From a checkpoint of a small encoder-decoder audio transcriber.
Model: log mel input, encoder arch gmlp, encoder norm rmsnorm, encoder layers 6, decoder width 256, decoder layers 7, decoder activation gelu.
Training: 10600 steps, batches of 192.
Data: 26041 training examples, 78.2 epochs.
Rows from block 2 of the text decoder of a small encoder-decoder audio transcriber, named by matrix and row number. Rows with one number belong to one neuron. Each number is 128 + 32 x the weight over its row's rms, rounded and kept within 0 to 255. All counts start at 0. Numbers have three digits each.
Before each neuron's rows are labels from the 100 texts, of 14976, where the neuron reaches its highest value: "tokens" is the input token at the peak. Only what is clearly more common there than usual is listed. The data: short read English sentences (LibriTTS-R).
# fc1: MLP up (decoder.blocks.2.mlp.fc1.weight, 1024x256), inputs 0-255
# fc2: MLP down (decoder.blocks.2.mlp.fc2.weight, 256x1024, transposed), outputs 0-255

tokens: "me"
fc1.97:076100117144097099157140117195145114064162150115113145180127153182162142173116089145145154120119115094080177172142114145062108121164079127116153145085163152094167138160125117183165121071160123125163145145118175110125165126102122166090148164113061135091087101179080183174081142159201080215100141147083170088101161147138095125174126083110141121114165149182117119139139084148144123133138150173175143091121145168159155181149069101111099146128138088165091128125145129137162079131121131147078149102088154129101092179105105084215160104151106111106128127098117136104151113155159113151148152157120130110160177097120139146167109063139146097137085190142136088086120176163225133202163112162140110132110082059135153127134105120070134170128128118147185138185125148161154141125127138
fc2.97:114089100191160143088077139190121055145114128119131173173181143137123165182189144049115101134105147146071118146143075146152149095160160149116086087124114171122105104187171123176158152154138155091160133138117117124143125128107151156148105179175069060137178118120175087148122150148108081098117089114114117086121126125092118095125105146133090097155099113170165152069099103125190122122158104134132143128060160167185205075099106172097074082124116065146120118106134167189183142126149127148117093117079142207163090165128118133117140125090084145135141105154129125131167144137140115143168081168140157149153119067151129158140128095168161184146159133132119102168124148175107149172104153090116112078127169046155163067136145122139067135154130156094152136114122076118143148165058110

tokens: "me"; "be"
fc1.518:147161115136107125108159144214171157138167144142111130191194122143178137106100150108178146109120094119112110120113148180111127133118149103185135114106168161111149138176175094165125155104149081140125113126109119126174167178111121135083110107161166173155073118122182093175066108124089126143093140138103186192187128133097121135107133110139130128101108150149049168157119075082084194131092111154100109092091135048099093072146140074097097157126103126095065108128028168121144154115140094107132148096118132138142138227099159160084129185145129115145129117143157127111150168168113134133156084152146111154139103122149118132179099141123083142139127143192181129074152126153180172091112110140077182139074105138093092097086107195144089088144094081147138136123098133131133190127106066
fc2.518:155118127110177087106084223129107122131112153136139160083128099079157144121061104148175200126108126116150136066133141135135133176160116150098174155117188159122104081136159181127112160136117133152116096142167122055149119128115129084103138176117112146067128179126146131115147108155123085096110130160113148116097123167145094101128115100144135074179152137163147050071129106075143136045138116090146054116104188100126143098117152124152153087184083082126131134129128119164138062085109119132127115135098132151130143169145130163153096091078200040109169132136133188144173124096148132140081112148041183155144070180184122150076102156135125143113142156125184052116132114147111092154134151096110170068152165105147067119090168141114106107146138143123132140088119062098155147132098118

tokens: "how"; "well"; "and"
fc1.216:068119148120135103191122087096076122110148089120160156145145146119120095134107160075145207162179083136110182136112141146103105100094144088080096092108163136186081142086140135136137138156098035107116169096137141115151129106114158187092090197099139124134167163183113083123161112149112126161125090195098151125215096082105129093129070137113109177100154182106118087138148117089154092127105144109099169100118080130106054131134142124163118191154169127091184158092120150102089132140132126152123127120108142143139161116138128102195125141126156129129138144093141077071122101111203180070197119086088118155166191120129128189174100172135127098141163089128126163107122162094143108108111145146081192155137132127135173171136185191120142091168099168133094159136106098082125133128096083
fc2.216:104074102126173120122094137137102128077114149159108122165134144079134145157101107085167102145110117097131163147140128122132172081123116137160137077128104176177159069114081121165153141111152145158131078164092101104117167168140153125178148122100145130199142070129136118117086119097085075142114116138189126158169155115142126094051115059158100145089157117107196151142109140143143181164192081135169123116104162114108127116172078126146164084152126068145190110148112099097070133111117165190079144104099217132118138094125159075120120119184111199088126144099068077103116122128163157102100191137138091126102139091138098115125113138105130062138107127133173143119126083155153161155115149107108132067109088150170144039164136149182096181084083140137141177159079113080112067099097143

tokens: "there"; "them"
fc1.545:129111117149141098095133163140091126067110106120107127093057124153117113134151157115092165139107124160091186116183104082137119149141161122190111181135087114112172155155094188130092069115089134150119169088202156154134133205097127134158169127134099166110155128170144069186144091134130129193073102163089145094127102178146138120140115180069105155158213109111055117159146132176136115127154138165062129105131139155115177145144110140153136185133126100101092076149190172131149175116145113137104132144137197121180111113081146118186083131117069107095109156179191112043162125124093114122201080141079159123114179122166108112143117080107123084138142117104190124141133122115102126103117085115126172117204160107149139122117126093127131183137152126185133105102173155073123119146127152
fc2.545:178081098128156104132123101143096109168140137123096111155068099177088111119181141074182127117135165148102192099190076142152153102138093187124060122163148142140094115141156119148127076135182179116172110146154139113178112184135142133115150082101137137095118125134130124122077147157116113130159140094243122114038185098078068076106135117113107119132164118106149109070066100113127151164124140146156130123102060084112102085130147146124127127194163123136137122147117136076143062151089163117123079080076159118138160136133098050174114108084164103084089130161201154142105141065154139121143049131096136094083135113122120163166144138134117104134144160098153075117122154099104109114144136119111179097117090130103078078080111080117074122114155152181109078121181125138127147126107135

tokens: "no"
fc1.224:153043099104145139085095088160175178166145154141134058213128107145126147056138138137179155133096159151106138152117144202149092156154146146129096131127099074158133131086105132096127071143156137111137128152081162140165078148201145154159164157126136144112149133142158163150158103107119162079165100138097181150154110096204140168125111127131150129105093121117075129082183084193089070125120147149122096161073111077095170154139098178082127137135131083094138177124173154118117097084113146081083154187149127147149130074132097149133161150150139119141108104146134209106133051213148090104084105115186141116102141151126081151107104096123076160157101137097146122134136143160139175139128136155107151124105115070133130144145078073121070087152114124071154101071166171122116127079133112
fc2.224:176132110099177108153072118086132160139141155153174113226187153115126108130118140155178137128155150138112105149090171113099131131123170177176136112107083052121151088103144168121119151102118146116154143077154164143135149143098107123125116131137123141135154133127100123128154114122110150096138101182134112130103130149109128119162166180172148159122093110108087154085153090103185157164181109225134083135085082104154114107170129119077145102125159086103127137091156085157127137098076084130110099159077096090163094104189096126179071137117129144049127192100158137134151086209055094134103076051112193116082127122075152122148150141146098156117184152158109127133175135174072162130115141073115133098099121117157141125119131120162117052065106149116152080149150118117054127095177161

tokens: "no"; "'"; "know"
fc1.738:167126163078134086094095143118149083149096151118105122114154149096188108172205185175110157151162180124160181122146144116157121059123146073100143135197072112118105057111173192080113144131142148088124114197099119149126104165180131182126157167179142131164105152146125205103139127110129132095121063126093137104114071130156155136124082152137122126173097180155125063125083158089123102109112150146105134115158105183117076146171149138186139110101093137098110140175101100179109104080126097124162106139134102112160150127135154128130087093104125086137106143154094099164147087197122170105111132121091136096150109155164097204126151095112152146136116051123140070080089148142154147180112140082091123154150116166078075124095109053159076135085102087119117097102116112130096091109116184
fc2.738:111125096151195141152110149101132168138177100136117126119134133091129139085117118129139113171041103128122135078133127091164074186180133107080118219153148127134133118136158121096091141146154092114169124191161104144145103071178163157099109135157039042110143063153118126177182135127106179125100067193148138186135144134123101143127135090074136161176108098138171116137092161101107115118111088127128123147075189162135126180109124152060196127108103131142088081137112191133101129140114152124139168129170065164157116156085167089173120168160099135138136078149108184105100142129158192168185110070112154084114141102172091116124157102089169123133072130166185133085130148128147167192132162153112135150090088121119146126103102154134133133149116121113111140098110104139173166107138195

tokens: "no"; "old"; "good"; "great"
fc1.464:140140108149097122153115185129145124176142166086106108129071104096146163162139107141146120144111128099131103094130070146095142131165167163109097140117109157097143108192114125154139165086149089168197242176179148106149137095163167126069175177143107165106143076141137113096116129164155110178126174111120144156134135091107142168153105132125105124091104142183118102098115124147082070175123079111126186105106084121086139204130129105114123140101129126182129135213150158170143132086152125061126158175126065084117169125142101123132144110139183098153091191120131195124133099167109160108127123079136134127170088070119119101135074141132086107090144163118118136108140157138132163164103148180163093090113146157097129098125111137110136138125092152255094196106163188110177112110113167
fc2.464:115070136149146125101109152103132113133134098133117079172163106109099116121157114227126124143142119073093109132130145114092137102181161137130135160137097082149099071123124112162103158096153171082159101142150132153112148152080150156136170147142121175121154096143099126143140126128106152103118131186089132120090158136105103111154107184129171122143095132092087104090132079149154151157132096163111149097108151141122150125058088135143105135138177128137123141144150094130081142139056123090158130142142109186084163124156104129121158131160112071138180148140132145146103209167024099053099181139148215186129103138111180131139081135078146087072103094124154118062095080174081117160100061197146141125106074157185111139137109157139126132145110085132111094176109033140108172089209101

tokens: "old"; "of"; "the"
fc1.471:079121143070099102139113146094122119104136081145144133083079145127057085164141184100182092164121140092102161158122154106119160101101190121108158141139103151102122109159095155115119180175141117129156156187117095109121138156136105157104073127134136167146103136091111097118158093153136117076147029122152142128099201143150077151117089114063162056119153173122196126133220155217153120174184128176115103113175143141128139170128121162114166153142123109099067133116093149133175098106177116138107147186068120138170136122149127154124128130112143133149126147109168094111115141194063128153141135150119104117125047120141069171103145181070063108099159151098130115104121133094120116200144148157165160144134116165118105115147126149186093163140045122171100134129159148171102106140126176
fc2.471:101142134159082107120176117115092152139131119088109078090168111154194124167155193109137134135117135123093112085125102162109137109146162142126135142187172098091076137184109097138114125145067104055158146171110106132122088136111099127151065143123078103135181067124109147158105122141064118143168135146173131176128134147144154154105162134097130149157045113106171154149164156138154070094120164124126140133112150120105122066119129151105176185116085138095178145133175101139102134146081124152189155107137081116178173136107126134157139111105151040144110177094162077184159117120126152086143139089084132122109078083155104182079119106096092079104105085082161171105120166097107143183095119106178125117099189131123155086131088144102178160144081129157077052109168101172163156068102180

tokens: "how"
fc1.315:081172105150108097176127095137056170120120146108176162123211126090185103136179140116129036166107103147160199140141190114106097137139090100137127187085118218112136116063132098178099149161176130164123110109078139149114085104125161179111113119151114144110154151091102144150159084100132132165106102174114120075114102122173106132125089138092130167155086175129114154082143133135099135139096142112164091117077118193127178167086158076136091104134172092116134069155188123135073087177169086090133114139174155172135129127165115115089121117078130136176108100101139100092118131120120170123168105119154217167131103160080128170163095163144097131104127152134109146106113124152121157138132100112186093129126130112119139088118130124152136109073086093134158083170076198133185090103133179
fc2.315:193154127191158111167086094131090117153193118115136176086144108115168102106072090100168097110137093150199139159103183145107089184108123117117068175127132135169101197118132132129185095098108118135131104093104134151129177132130162162106113126119121137090104140182165149129102090106087168170174137151101081104147114154152161099162129120169187127124155109136142135165118192117213091103186121163109156168109153130140157133136103096123071119089165131126094145180081086135123139113083111090146065153167190169172087165151097111120094053144141134184145216122131092157095151127161111050101101159140138150135120138062129197096141181175132130097136094104122160117092155106124113141111131123142136105138129055129138162057126126151188159112135111161160092097097104141131106073131095

tokens: "old"
fc1.263:130146116140105159115138152177140141176116147151139117098138083138142105143143141212089122135156165113054109159152176153073112159141203076112173083131156148135181111145129120102167101158111130131140156135161187142161104134125182087065146168073104158158104131107176119107125080157106167104114217094173178138129163101113046093106160117097130095111115099071168168097132166093107158130149157142085165164149167114111130142127115110096158123122136097096084139114130147122142139161150139182139148067086168155086155157148073164131141082151077146061119139108088210120152108118137104048138072085131146124073102073086175129086177127128123078130151181137153168162122115151074133157106128147147179110203132126102150141122153152121112177125131101101099132133074113134193182098144137
fc2.263:102201126117108144102167137185120175128115128092122103108114108142145179188165119195125114146172143065099130075077133128164122095121128128121142154107163169134144108135131137159127166148154137123133097087149182199139123146149147109156127107160134145180126158074101161138136207198067089057164156187086163152122151090137089135128168108123173191120098119132151101109114145127111153162119150127124090137114064115103104157089125129133116131079076080130180150114081116139077179116095111136120098090144113068167126090140082127146084176128121125101120095072198125157018118074098110148138148105142099129081159113131135128113135079083141104136181147158182132067087141148133116116145124161177171084144081097007122135133157109105130144120127109146120139102137133104107045127127148

tokens: "how"; "these"; "so"
fc1.285:116122120118103124153098125116046132161110120119079142116108141109123166117163153146128107111101086143166143128108095174085132092176175121111164144139186127141137146095149187149079141084106131135161137082136148128151102148092215165195106105067154079189086156164157166112137089129119124169109143159151114172098110121150071086103115161082068150133105117188141158117149109120140174112101170145096126172156120074144175125094111145130122107124139154112099152109135121153093169142129164158121191112055157174156123191104160107107112136131139102150103174175124064048168110062112127141099135165147111158121181090096177114127152141172098134051130119146089194105115114100155114030146118188082152131160177139200179143134078169168145138135099115110104119145123170139092057138127133
fc2.285:113114082131140134129086156093098084150098102084169150109145168109153138083063090126064122091182122148111093122143131187118126156098165093165182104100121157156130097092103172155120104075124072134134110157102173076130145151101176134104147115145144137090144085092121078120165170061060144097189094101185080119071108148082136080094133135129119137060130114152181110166153176134102150109144161062132118147120202072143102132077173133148148186096109108134152160099125167110104093131098167129061092154107112097159138139130164135115151091108104129118107137178141136126134184155117111171173145125111134162092142101140167081101129113161075161142113127140123096100107108112151111089108091107088126072095106193136110162085120111168100097207117176066099137089157181177092125168092193

tokens: "me"; "he"; "his"; "many"
fc1.520:145114105189095112122124057181118126127059172114118094148104131120171101119107175151141132129195127104153111174211169084117097157045120156101052106168143210161119142151160107122118162093193127168147103121108102163173177091107082126115102121077135112128065104097128190148131140178112097070133116111143190118055107125117142136099166107072120191081077162099182170134066118108106069106142117141128115157146101124106158093186138099143120096118092123169088110152158172157129119084136135089151179182098168181127112122123132111090127111150114121173144126140144102123140125143126072160209139107155179124144135158160145117143112113159063110090129073152128146203110137118141106154076080124143150168098163104102124106106133184141123145106122110149112112100075110133141131131172182
fc2.520:127113100151141111136119118109135055106199181123154105142113143165132156135097192122163098126119152134126075080135186107077130138108170164121147123104122124118221168131107127189160096127102089171135091118071144100073139123118122165071138129113105214137143097179098095101067136142145058125101146151172121119067161199099157150162122131070167105176112138102136133093126109172083158105124172118111120150144146103149122086102166121156140139133111109146108199185137097103157143031148179096104115140090083089114142097072117177110081077156147101105074136126118108108171121164115106156093133156120108157131145133128131135098173038081088089176152120081169159081160092079149134137117164134129085124078157151111131137094110130120148169137175098045100153147107142149172142128131143

tokens: "or"; "take"; "saw"; "nor"
fc1.481:139179122144133151122107086172145132081117193206083079185116164078178160121126076091136108121154135078127125130168165145095072080101162157236076096187164130107103137157133130115131091100106161149087149124122078132143117155130096148116154163167162144164094111067133124125156096073172139181202100145144144119098141133091093168125191113180076148192094108110152123157116118069121111093153177107118116149099113168169136124111106098098162129133120129155107135192160072106079172128148135093153166092096128149115105220103102091143130134132174138123135080157125149104109126145146128161116187150126152141139138126144104114150158176135123128115079134152106165151189145083159125066157184153115072112085087109168112140086134165072142064161102105103133156136087118170174106157143145
fc2.481:097107124124173085160160085117116102130159149138106084149104127177143127103117132091185082154102118157090115072099149143057144166173179125124121125136147114087127118204097109180107154141103117179137131090099092137098054102119095104117086150143149138149125119141167142172111095158125163092099150158115134106161140105126137065141160158093155157166136128127161137071144131154109132055135148165099161087129169096120166142092143161133143084208124131127132112156174155104096132134114182119098106160137184169173117119138142129043116141162179111158140148152099076150124169154153181054152135117099144152129112135148172145141088145132105082214175101075167084109139070129137102153089156166113146108080158137136099118124110140059163122153185084187209079189160110065146137120198144

tokens: "how"; "happened"; "go"; "up"
fc1.10:085169117115142138168149115129098153189150123149161111133164111149137180135117138157054137185160137117139190107101156069093154140136099183096116125152122179141185129076057138138102127142164137137201126134164135180087181158120166127157130111096121104136098120124053113115161124075148171141117162139088148159141106137155121083170184144171108079128150139170149151095152124105114200117102118145111151131089134070081133130115116152178066126152157087145135122112124082117092168129128173126097133132145139137126142149112154153112133156132074191137076117180074138166099090090124120114138108179097135145109147132096124115055114117127155204029110095140156214127127138034152165118166108136162105120081132157155155170074107185068095137101144095169125133128035149112111115139122153
fc2.10:129142064067135082159094124066091083151113104187134089154109150155134136075152101094137126186141122102070136145110119124147109064125165127165097122101169140117111126150051117151154052125146127088132112159143161139107154093173155129067140141148159080084152124158153109156173205175151114046121159148126119174091119054125137080144110086102158144094189105153100154170147161090190121130139136100167118140130125141159103140173177101153143152077094136119136095138121092081157082171096140152105108113124174131127195140137123139113156052153093074119097129160143048161099136142189108153152125065125212133084134102103178099133115147108115096087136145193176152145137125112143148144166085135154112151105132116103133151101179081080105102092088163107096173131123140183137142114102165

tokens: "or"
fc1.457:152114195057109164151146121141070111141154049109186155200104140078058157112077164197094142137109119154122150129089131143059089106127147097138203078131117124153086110107110125165126098130147112141159123160146098076132114135165143123127167104156108091133109134167154120154125134115114111114136185154205113083116103114092117120142081154104110099144100109213103105123089160098089148123134105113102088108083138109158144069110197147123161134189205117162114069162128126114136174151187133202168132183099107168127098129164112186088089142124154172171162097190126116082150157148181145131156155128137155201184087108104119127162069117156071104085096111164146162147117114097134156136098105157109134087109102107146136127077147121099140139114126140153200147121093145158125108136087135
fc2.457:115104115100155156092107118090202144091123131149071134127116130028094096098072144104141079130123105158102125156128133135085115101113092164162139173099099103084128175121116107125178175119186114149072075146139120132091169082141107099119167108120100086202119120154152127132131136097138135114154078223153136101101112120093155126164138155158101170123091112162212157126084165130146164180084153162121066094086151132098122119170097111157161113144229140092111120081110119140143129108172191151117127105156153115109142148137148117150132133112151082113116151178116150145125069076140093169130129099106199081092158072091197118073090064166089152138124152132102109097137165205115091115077121142119121122153130126166156120131087097104139213179124096153110146116105151128116093098090146

tokens: "there"; "then"; "what"
fc1.413:117155110183157124095122114112133066103091116142119120106136142102147073218106234088152216170124116145127121168178113108133123174114174143063108168089170161159127117169110083115121111101060182102123118081186109127128143111091149068188173078075128140162142096114099131131216122158181105074112156098117140114148157121118189151162137173098116145165130159098120174097092143056133081137090176115129181120125134130094181092140131104093170136145152136155148145134108159094158138141153154097076089153167122110132100127125219124155126093088111135171093127162116107041146108154138130126172127123130063121082122078098111160111149143116156106083155136146107149151143171138151149121100098141119142128109169130132157113192105141161157134055063101122119153157103156157123102132106140
fc2.413:140090118134135101147148100090126154100110110127108156173126102099105144173152131107189100154116144188134145108139150125094187084135167125172163076107151116097152147136116158114131144159171130132161132106190130163190126103093159152130149129120084165132121093146154129176166137122129169136107179126138142127083061174081072149112121076172102178144101161110134102129139157118090120170101153140147067132142099127184142102072181132121146069136164103137162138110200145094148084125094076116071090134125163069053121136127135092174087114133080146111101146119067191111128148121139082202181137214127169161108156124124116116074156133123124089129180112201151102175196148093132106147151128158112113125080173103153180109114084079109096173178096103137142131174147188202140171172117141

tokens: "old"; "you"
fc1.699:123072007108075137101112130119096134108162121109141126160151079110138076126125177127127088091141105159148125073172135158078124144092145110146088125090103113147148120138097094178101138128086184074093178208100093084140173141113074090150110140149123176121161125133107110132106136151123152170145181106070103163162113091128112105119141109125133151080099084141146103190152157172138105111167097115123097114089099091109165115024069149141148165128102141111092122161156108174099102093132118171099123120110106189114100164131171073146059145175133123159089083152132098130066090169163103114102109116144113102113123130158140131130131148111147162152150167086100117125071100158129114138069096198187191139166173117130139138093096099108124098139146154122199151177048109143122179106087129
fc2.699:142193119106133140110126146066159143109173151100126183104116082201134178188116136132124148176125144124083106109170082160077129137135137115133161140138092126113082109091145102103161146056129134106122110103151146113099139123153132197099160192099133146117139146139149169109120107128112098177141108124140089057116135193140150130084059099136163087109072151130127136111102128123198100117113151182108186104075204124148180153031142076109127171105159148082124157161128071080096124149133108127143186102091153088186110125138078151152143124155092105166126147117137063112158128088142119120162180094146140121119178094096185094138141090134149100100122126088121144104179139122100129111138130131116154128152177179098188096183101026130110106154155157153138160137042161121107096172101116

tokens: "me"; "him"; "he"
fc1.419:122052152160073121115093149148130158150139141082146123146107075141177097180111084082108109153088123145151182145192180164155176149109076103085129130097109141103095133129135090141119161175130132110171104070113114118154157108064084135108128112166113168145117114131100141106098170113124136130170139121098128066135139107093135111105132096158170153142152085166158147114147092186133100123122108157154147174135112173147138127069121084144122111141103113188161102126126147145121104126140142108114188100114143111176170136146111146186132123084151120156209145183200116109129093065155118122241116139129127107205121139076095147171198063195135185119130067063148152124090143120145115112132059114111094143107119089121096072129083220105104097162103160173100170124150166111141136152129124
fc2.419:069142113099085130179154129185172104133100123166220145123143184171153081177114178154166100142113151135061121118115121125141110181123167111123128160151100094163128084135118120170129105179122139104100122060096059125080156099113108097110097109064111114084099134071099143124122114173134084139089179107165116104166134118125147092105107118108148126106133089137101120115150130120145098146149100142134111183169188058166172143166121115141189142105102134128127157165137083190103085194112111102137134142135179184143129157111142161199169120116128147144140112211128177135123132109116153061077175202154093117185078129111103090102198080102134123153141119169167170114127146147122165120148119134141118126159205106107115067161103096099150099116126070094141152135112120178149092192087155

tokens: "old"; "his"; "take"
fc1.138:122059064136161105147098117113076162082149114093157154142130081141104154147152081093150105133115165147122107158094139145054129125086136100110159122164120107140102123145103116150093144119095155122140161147151119096164157106080089125115154069109117203109133125145130085133090171184150158124132092177063089140131107122138110109152117101140072164126110131143145151105123098126079066091104147175073194110088127138079209142145115065138137126079090165116207213113160139164130121091136194138138057096130187158117122188136101158144146127216114145108151085143104140123173107152145167176162093177155135127090151171131143066128076139151155165156182089135151145115171145177145124105120083095096186095156176085153139075088152162138122121142148078125120147117133124147076159140181121
fc2.138:090131134131098062140132184142135127095116146138184171171092164113126215195095136160131128179090121087086120118180108158163083143101060098166069100119133106121132133165091152132140149054119202181130132182159125105119162125109142135076103111078174095143096163066093099118072062133113152182137112177146114107140094118142133102124112122148075142131110182098180124113154151126116136148120165126112128075066122147117122116108124075204160110119095196087118139104164149083068151131121169136108156128104143103125161050095153192078165202123174121141142120123106068113175083152167135148155131112139163184122140165129200164080108104121068099103138142111122144151096163141147086178123140137086132096149135156163111102141154158164174132095107117128090111137140110089137116128149076

tokens: "how"; "why"; "where"
fc1.304:064119160138168095168135108041073120154133131093193153147177131190135154114096122146188135138160139123141127133109146087090136150132134172154085162164102092174157105126135126131116153130142130154164121107082105121184085174150122091114130169084154107153138160100136169162183144122184127098110183109130143130157151112116202083128132123065150143109125184177087117109083115106169096114129159118125158146173123170126168148053087143184068116155123109172091132072140094111164168148165069177122149194108124134156123119166152103163139145116118065138131147103079111105127087069143112132051159140184154063124095158126103136157115107116064137115048093095090164101085140091165098098148125114104176153125149156113107148177111111187177118105162105069112167156140077169126102098152142
fc2.304:162080187174178122131103081172105101124110114128098068152150155127112154164094129067169178156123105142165149169145161100137168157135058102153140090089127190112150164114115085080144139136194123176078161175096131176124141148076138094177151104154130103135150100096106115148126108141145130163146111147111138099137165122134125145133105089137102137091121123221104149133121208203096105139064168061119171151123105092168137084113172118150120121129186137141131122068142142094149182041157117154093188103132139099120126141087113150175138118075088134183128064163119137144160132110112069139176104164166080138137163119118143106144166132153096075120141159138128184132107110130175170152166164114137125165106146133073158117142084083028166125134094159111100086134111080163139108131167118

tokens: "or"
fc1.743:126153136081106140118127116056123122107143092189059183114135149131076131110108131109110162094110185091119120106113161158117147134107126126135156089140155149119141166048168133147121123099075135163142192130154087182157092067095137157114130132176134083137096064115166078147107123098092141157105170109125145152106168136172114110171120134165084199134089093188158175131177106102182134145165178132101142112084135103131097152105164128136099175133088120198106108182135129149144126046197069145137173138101088148156163103109153096118139076140136069111136181185125068157105159119142133115077153120131113152143139179083191133092172108146121069152122129098138200125151117071117163090091146158165110132079147103138120108155150120098094120097086095083151189144117098081118109182104081
fc2.743:127142092116151175079132106088053133123094143170142120118162133079116119087094142145148095106118158093123185062095127128103111124126085082083187084105146073112097119134135089114112091127121144183132084197158139173198143092103128159143119089136143118158128104130145162143038126150233149095140074098159110085141144128098127153158133137201134135158102066123142138171157147117153101150123123147125196118065124166134144106073168161148164086084155088079104106119145092078126118127155085135122123119138130141156140168120102146151082124124126073141095113160150139082169131212170137108155206208109128138138117175124095144148136049231131115095128113139125132095129084094127089172123130230154098140112137154119096098173152126091153120126144114110101162122127135135123119119093116

tokens: "ever"
fc1.531:096155143127119166113151156117089130075076126091117102109120134159170151106131145086111129102078110122094100100127169170169068106132166182156087095164099190116169108112136112100156131187117098067154120162142108129090133137092180101117114149150098119114091135107131111184089144152112161127093087114111134114129054113158161115056154139153157097106133166144103152133132126115184130147127111154092131128087098114131148120106119127171096109120073120162191087152106145107134140100130115087149109111134096124151173109162082083172169165080120144156193177142125141218129114183142077118121113185120117172097094154118150069162165112119133203101118140077120092092126141173141069100090146124128106079157195126138208102196147123177140158205074052170107076071105129089102125087156153
fc2.531:128106076164099128113139155118120106149091110118140154105121126076103176095125127094113091129125101094170158119091149100142180138134139100156090180151071093102104138098164122135105118156084120182091121077130128103139092161182154180215155067120122123102147087137142187104084141163074152055095126117135076152111064136098136114123108135080093097110161064137150084164113133150067115208150139200108132142153176187123116151138147129132119121102095144086114123136094178092096097064124096131100121134144122179088126141066094111141095185108119140111181170154128106071123117140071146062122146120142101147121161142136158166136163166123152113118081118140044130112130032113107169123126097143093152145191097118144118062138104186118107147103062150094113091090161159152072141181124106

tokens: "how"; "who"
fc1.405:113155140151146162119131088115119129111106053158096114066130114095137173100175130119089147146200133178143158138176138142127106145150054111121071172110161159129205055127133091140107166130067132118075115128129135139125103124135173190155151146123160099090141086178100130109141124077143147048120126112151168154168134096154084180152107130127092119139052157197146070039118129074163095109105189142153140163084123105107168186164128121105131115173133138167115135128110074125129178118105170100186155126071133144199142125110155140081145145166123161122158144119121120141149063139138177102175086082139103123126105175155111129145120124173117212126114152111089178145136107134069102079134110180120120157097102154120141090153084100177152124069155183115079126166136149145126107098123150
fc2.405:060152158134118099131139024092189138153060116149142123112120184069161106157126143154151093091168125125130153127135123124112072065159136158222197110112193071159153144145107106149137116139168117148068092140165137122110131123124142113087171143175113121114116100090092066158160161134096140132110141164168145160078107135132082194122101129107114149115187123119113082140102131133119118156115106088131159097082147114150155131066080148131131097150116110131112107126101089102070105157077145154140106102055155183188109184141139130071137137151137174172113106145152132077182198169100150147104130127099104147111170081087127090208091160142115145089071134093178121113160212157146104122153142106172193138134140153123148138097116084104132117149112126104108080115122113167114132148076167

tokens: "ever"; "not"; "never"
fc1.127:105090146113125123145112139198129165160151125131116067068134088160179118172149120154144169104109118169118107109078174191140126127168132153113101085189159126125105116095119139159165123063169127096114103115201092107124142132117137127069189146115102180113149143176194137102099072145174121144072180156091129059129125163125100141131160159105128154159106158177136108109155109147143107139088128137064153076108082133150160149085174106103130133121104116165112075163101141131092114076129144132157170207114047120126100122175155080058119158136143112100089075120073097132083149146148113057113126113175104135128173134216098135144104121106155140099077169112131117082038126199155148133146079089134070123130122110097127097124145112093114112134148173112105132106169177104093072130123140
fc2.127:116087115049101154155101139132180103146124125111180121171113083113116095153162073099151133163147123114171131120127118176153122149116173089122135133147157109109125134190126119146161097155108116112142124066109101092136145083122134158120112142102116143107163150149130147099143150076111117162084142163165134118109161164139157087173110110123165116134117158110099122080130136124161154151142124119165179134144150163162122078118121157143167069104142162147091069096101184117063204148132061115078125110143116135111118145191137140101067088198089040152090180173107049149157123149033118205107088119123100110115136111176090180088132160075092155139123151082083112081137126133165082090115116135109150175153171097058054101156083135132147122131161122167129180125053128125119140175174089

tokens: "how"; "so"; "up"; "came"
fc1.596:072144145112151144147130098086109139112141168155154192114112177105145128138072118082086143109139113101115084138139137143087127102090084139125144081164119095181139173092127135149086177105158135155062140074105136106201145063107117100120098095103067120133111070112152168150030125083096124210135059133123093123123163157146109161176189146136109137132132150197112122105176130034154131087144095137075164139176149140067194142109156169168139145093143124109124163204135181123119136114121133132162105139087066097157140123107144079161113134165160133145125153147085130052152090101181143087153104116130174111161128136103115103129151130117156116105073179100097113129168109131093081102169138179116129165138138176131163125119149112135150105134131100133163091196117121138154071203146153
fc2.596:065183146126138107114142125163076112137137145149072081082155129080111141143121143138104185142130165133131154101135133092120102184095092138116198097103113192118120158128099143125120073167144095176130141140130116089118177144109122152055137093071072136156107130121165082157080153096156161103088127209175092146151134177170123151127184080131133139115131164112178164155097174119097100122150181107100144099082101121138105218134108105097155152043132161094164124154133146160194094149173151087174148103099044181187131199126138210181113095130108112152125089140132165169091072121144112155138077170139155113132114092121113101116108116104103068116126119162093149112135093125168172126052145178125142117141123143163125147164164102120145120175143145130117124183133122145133143087171088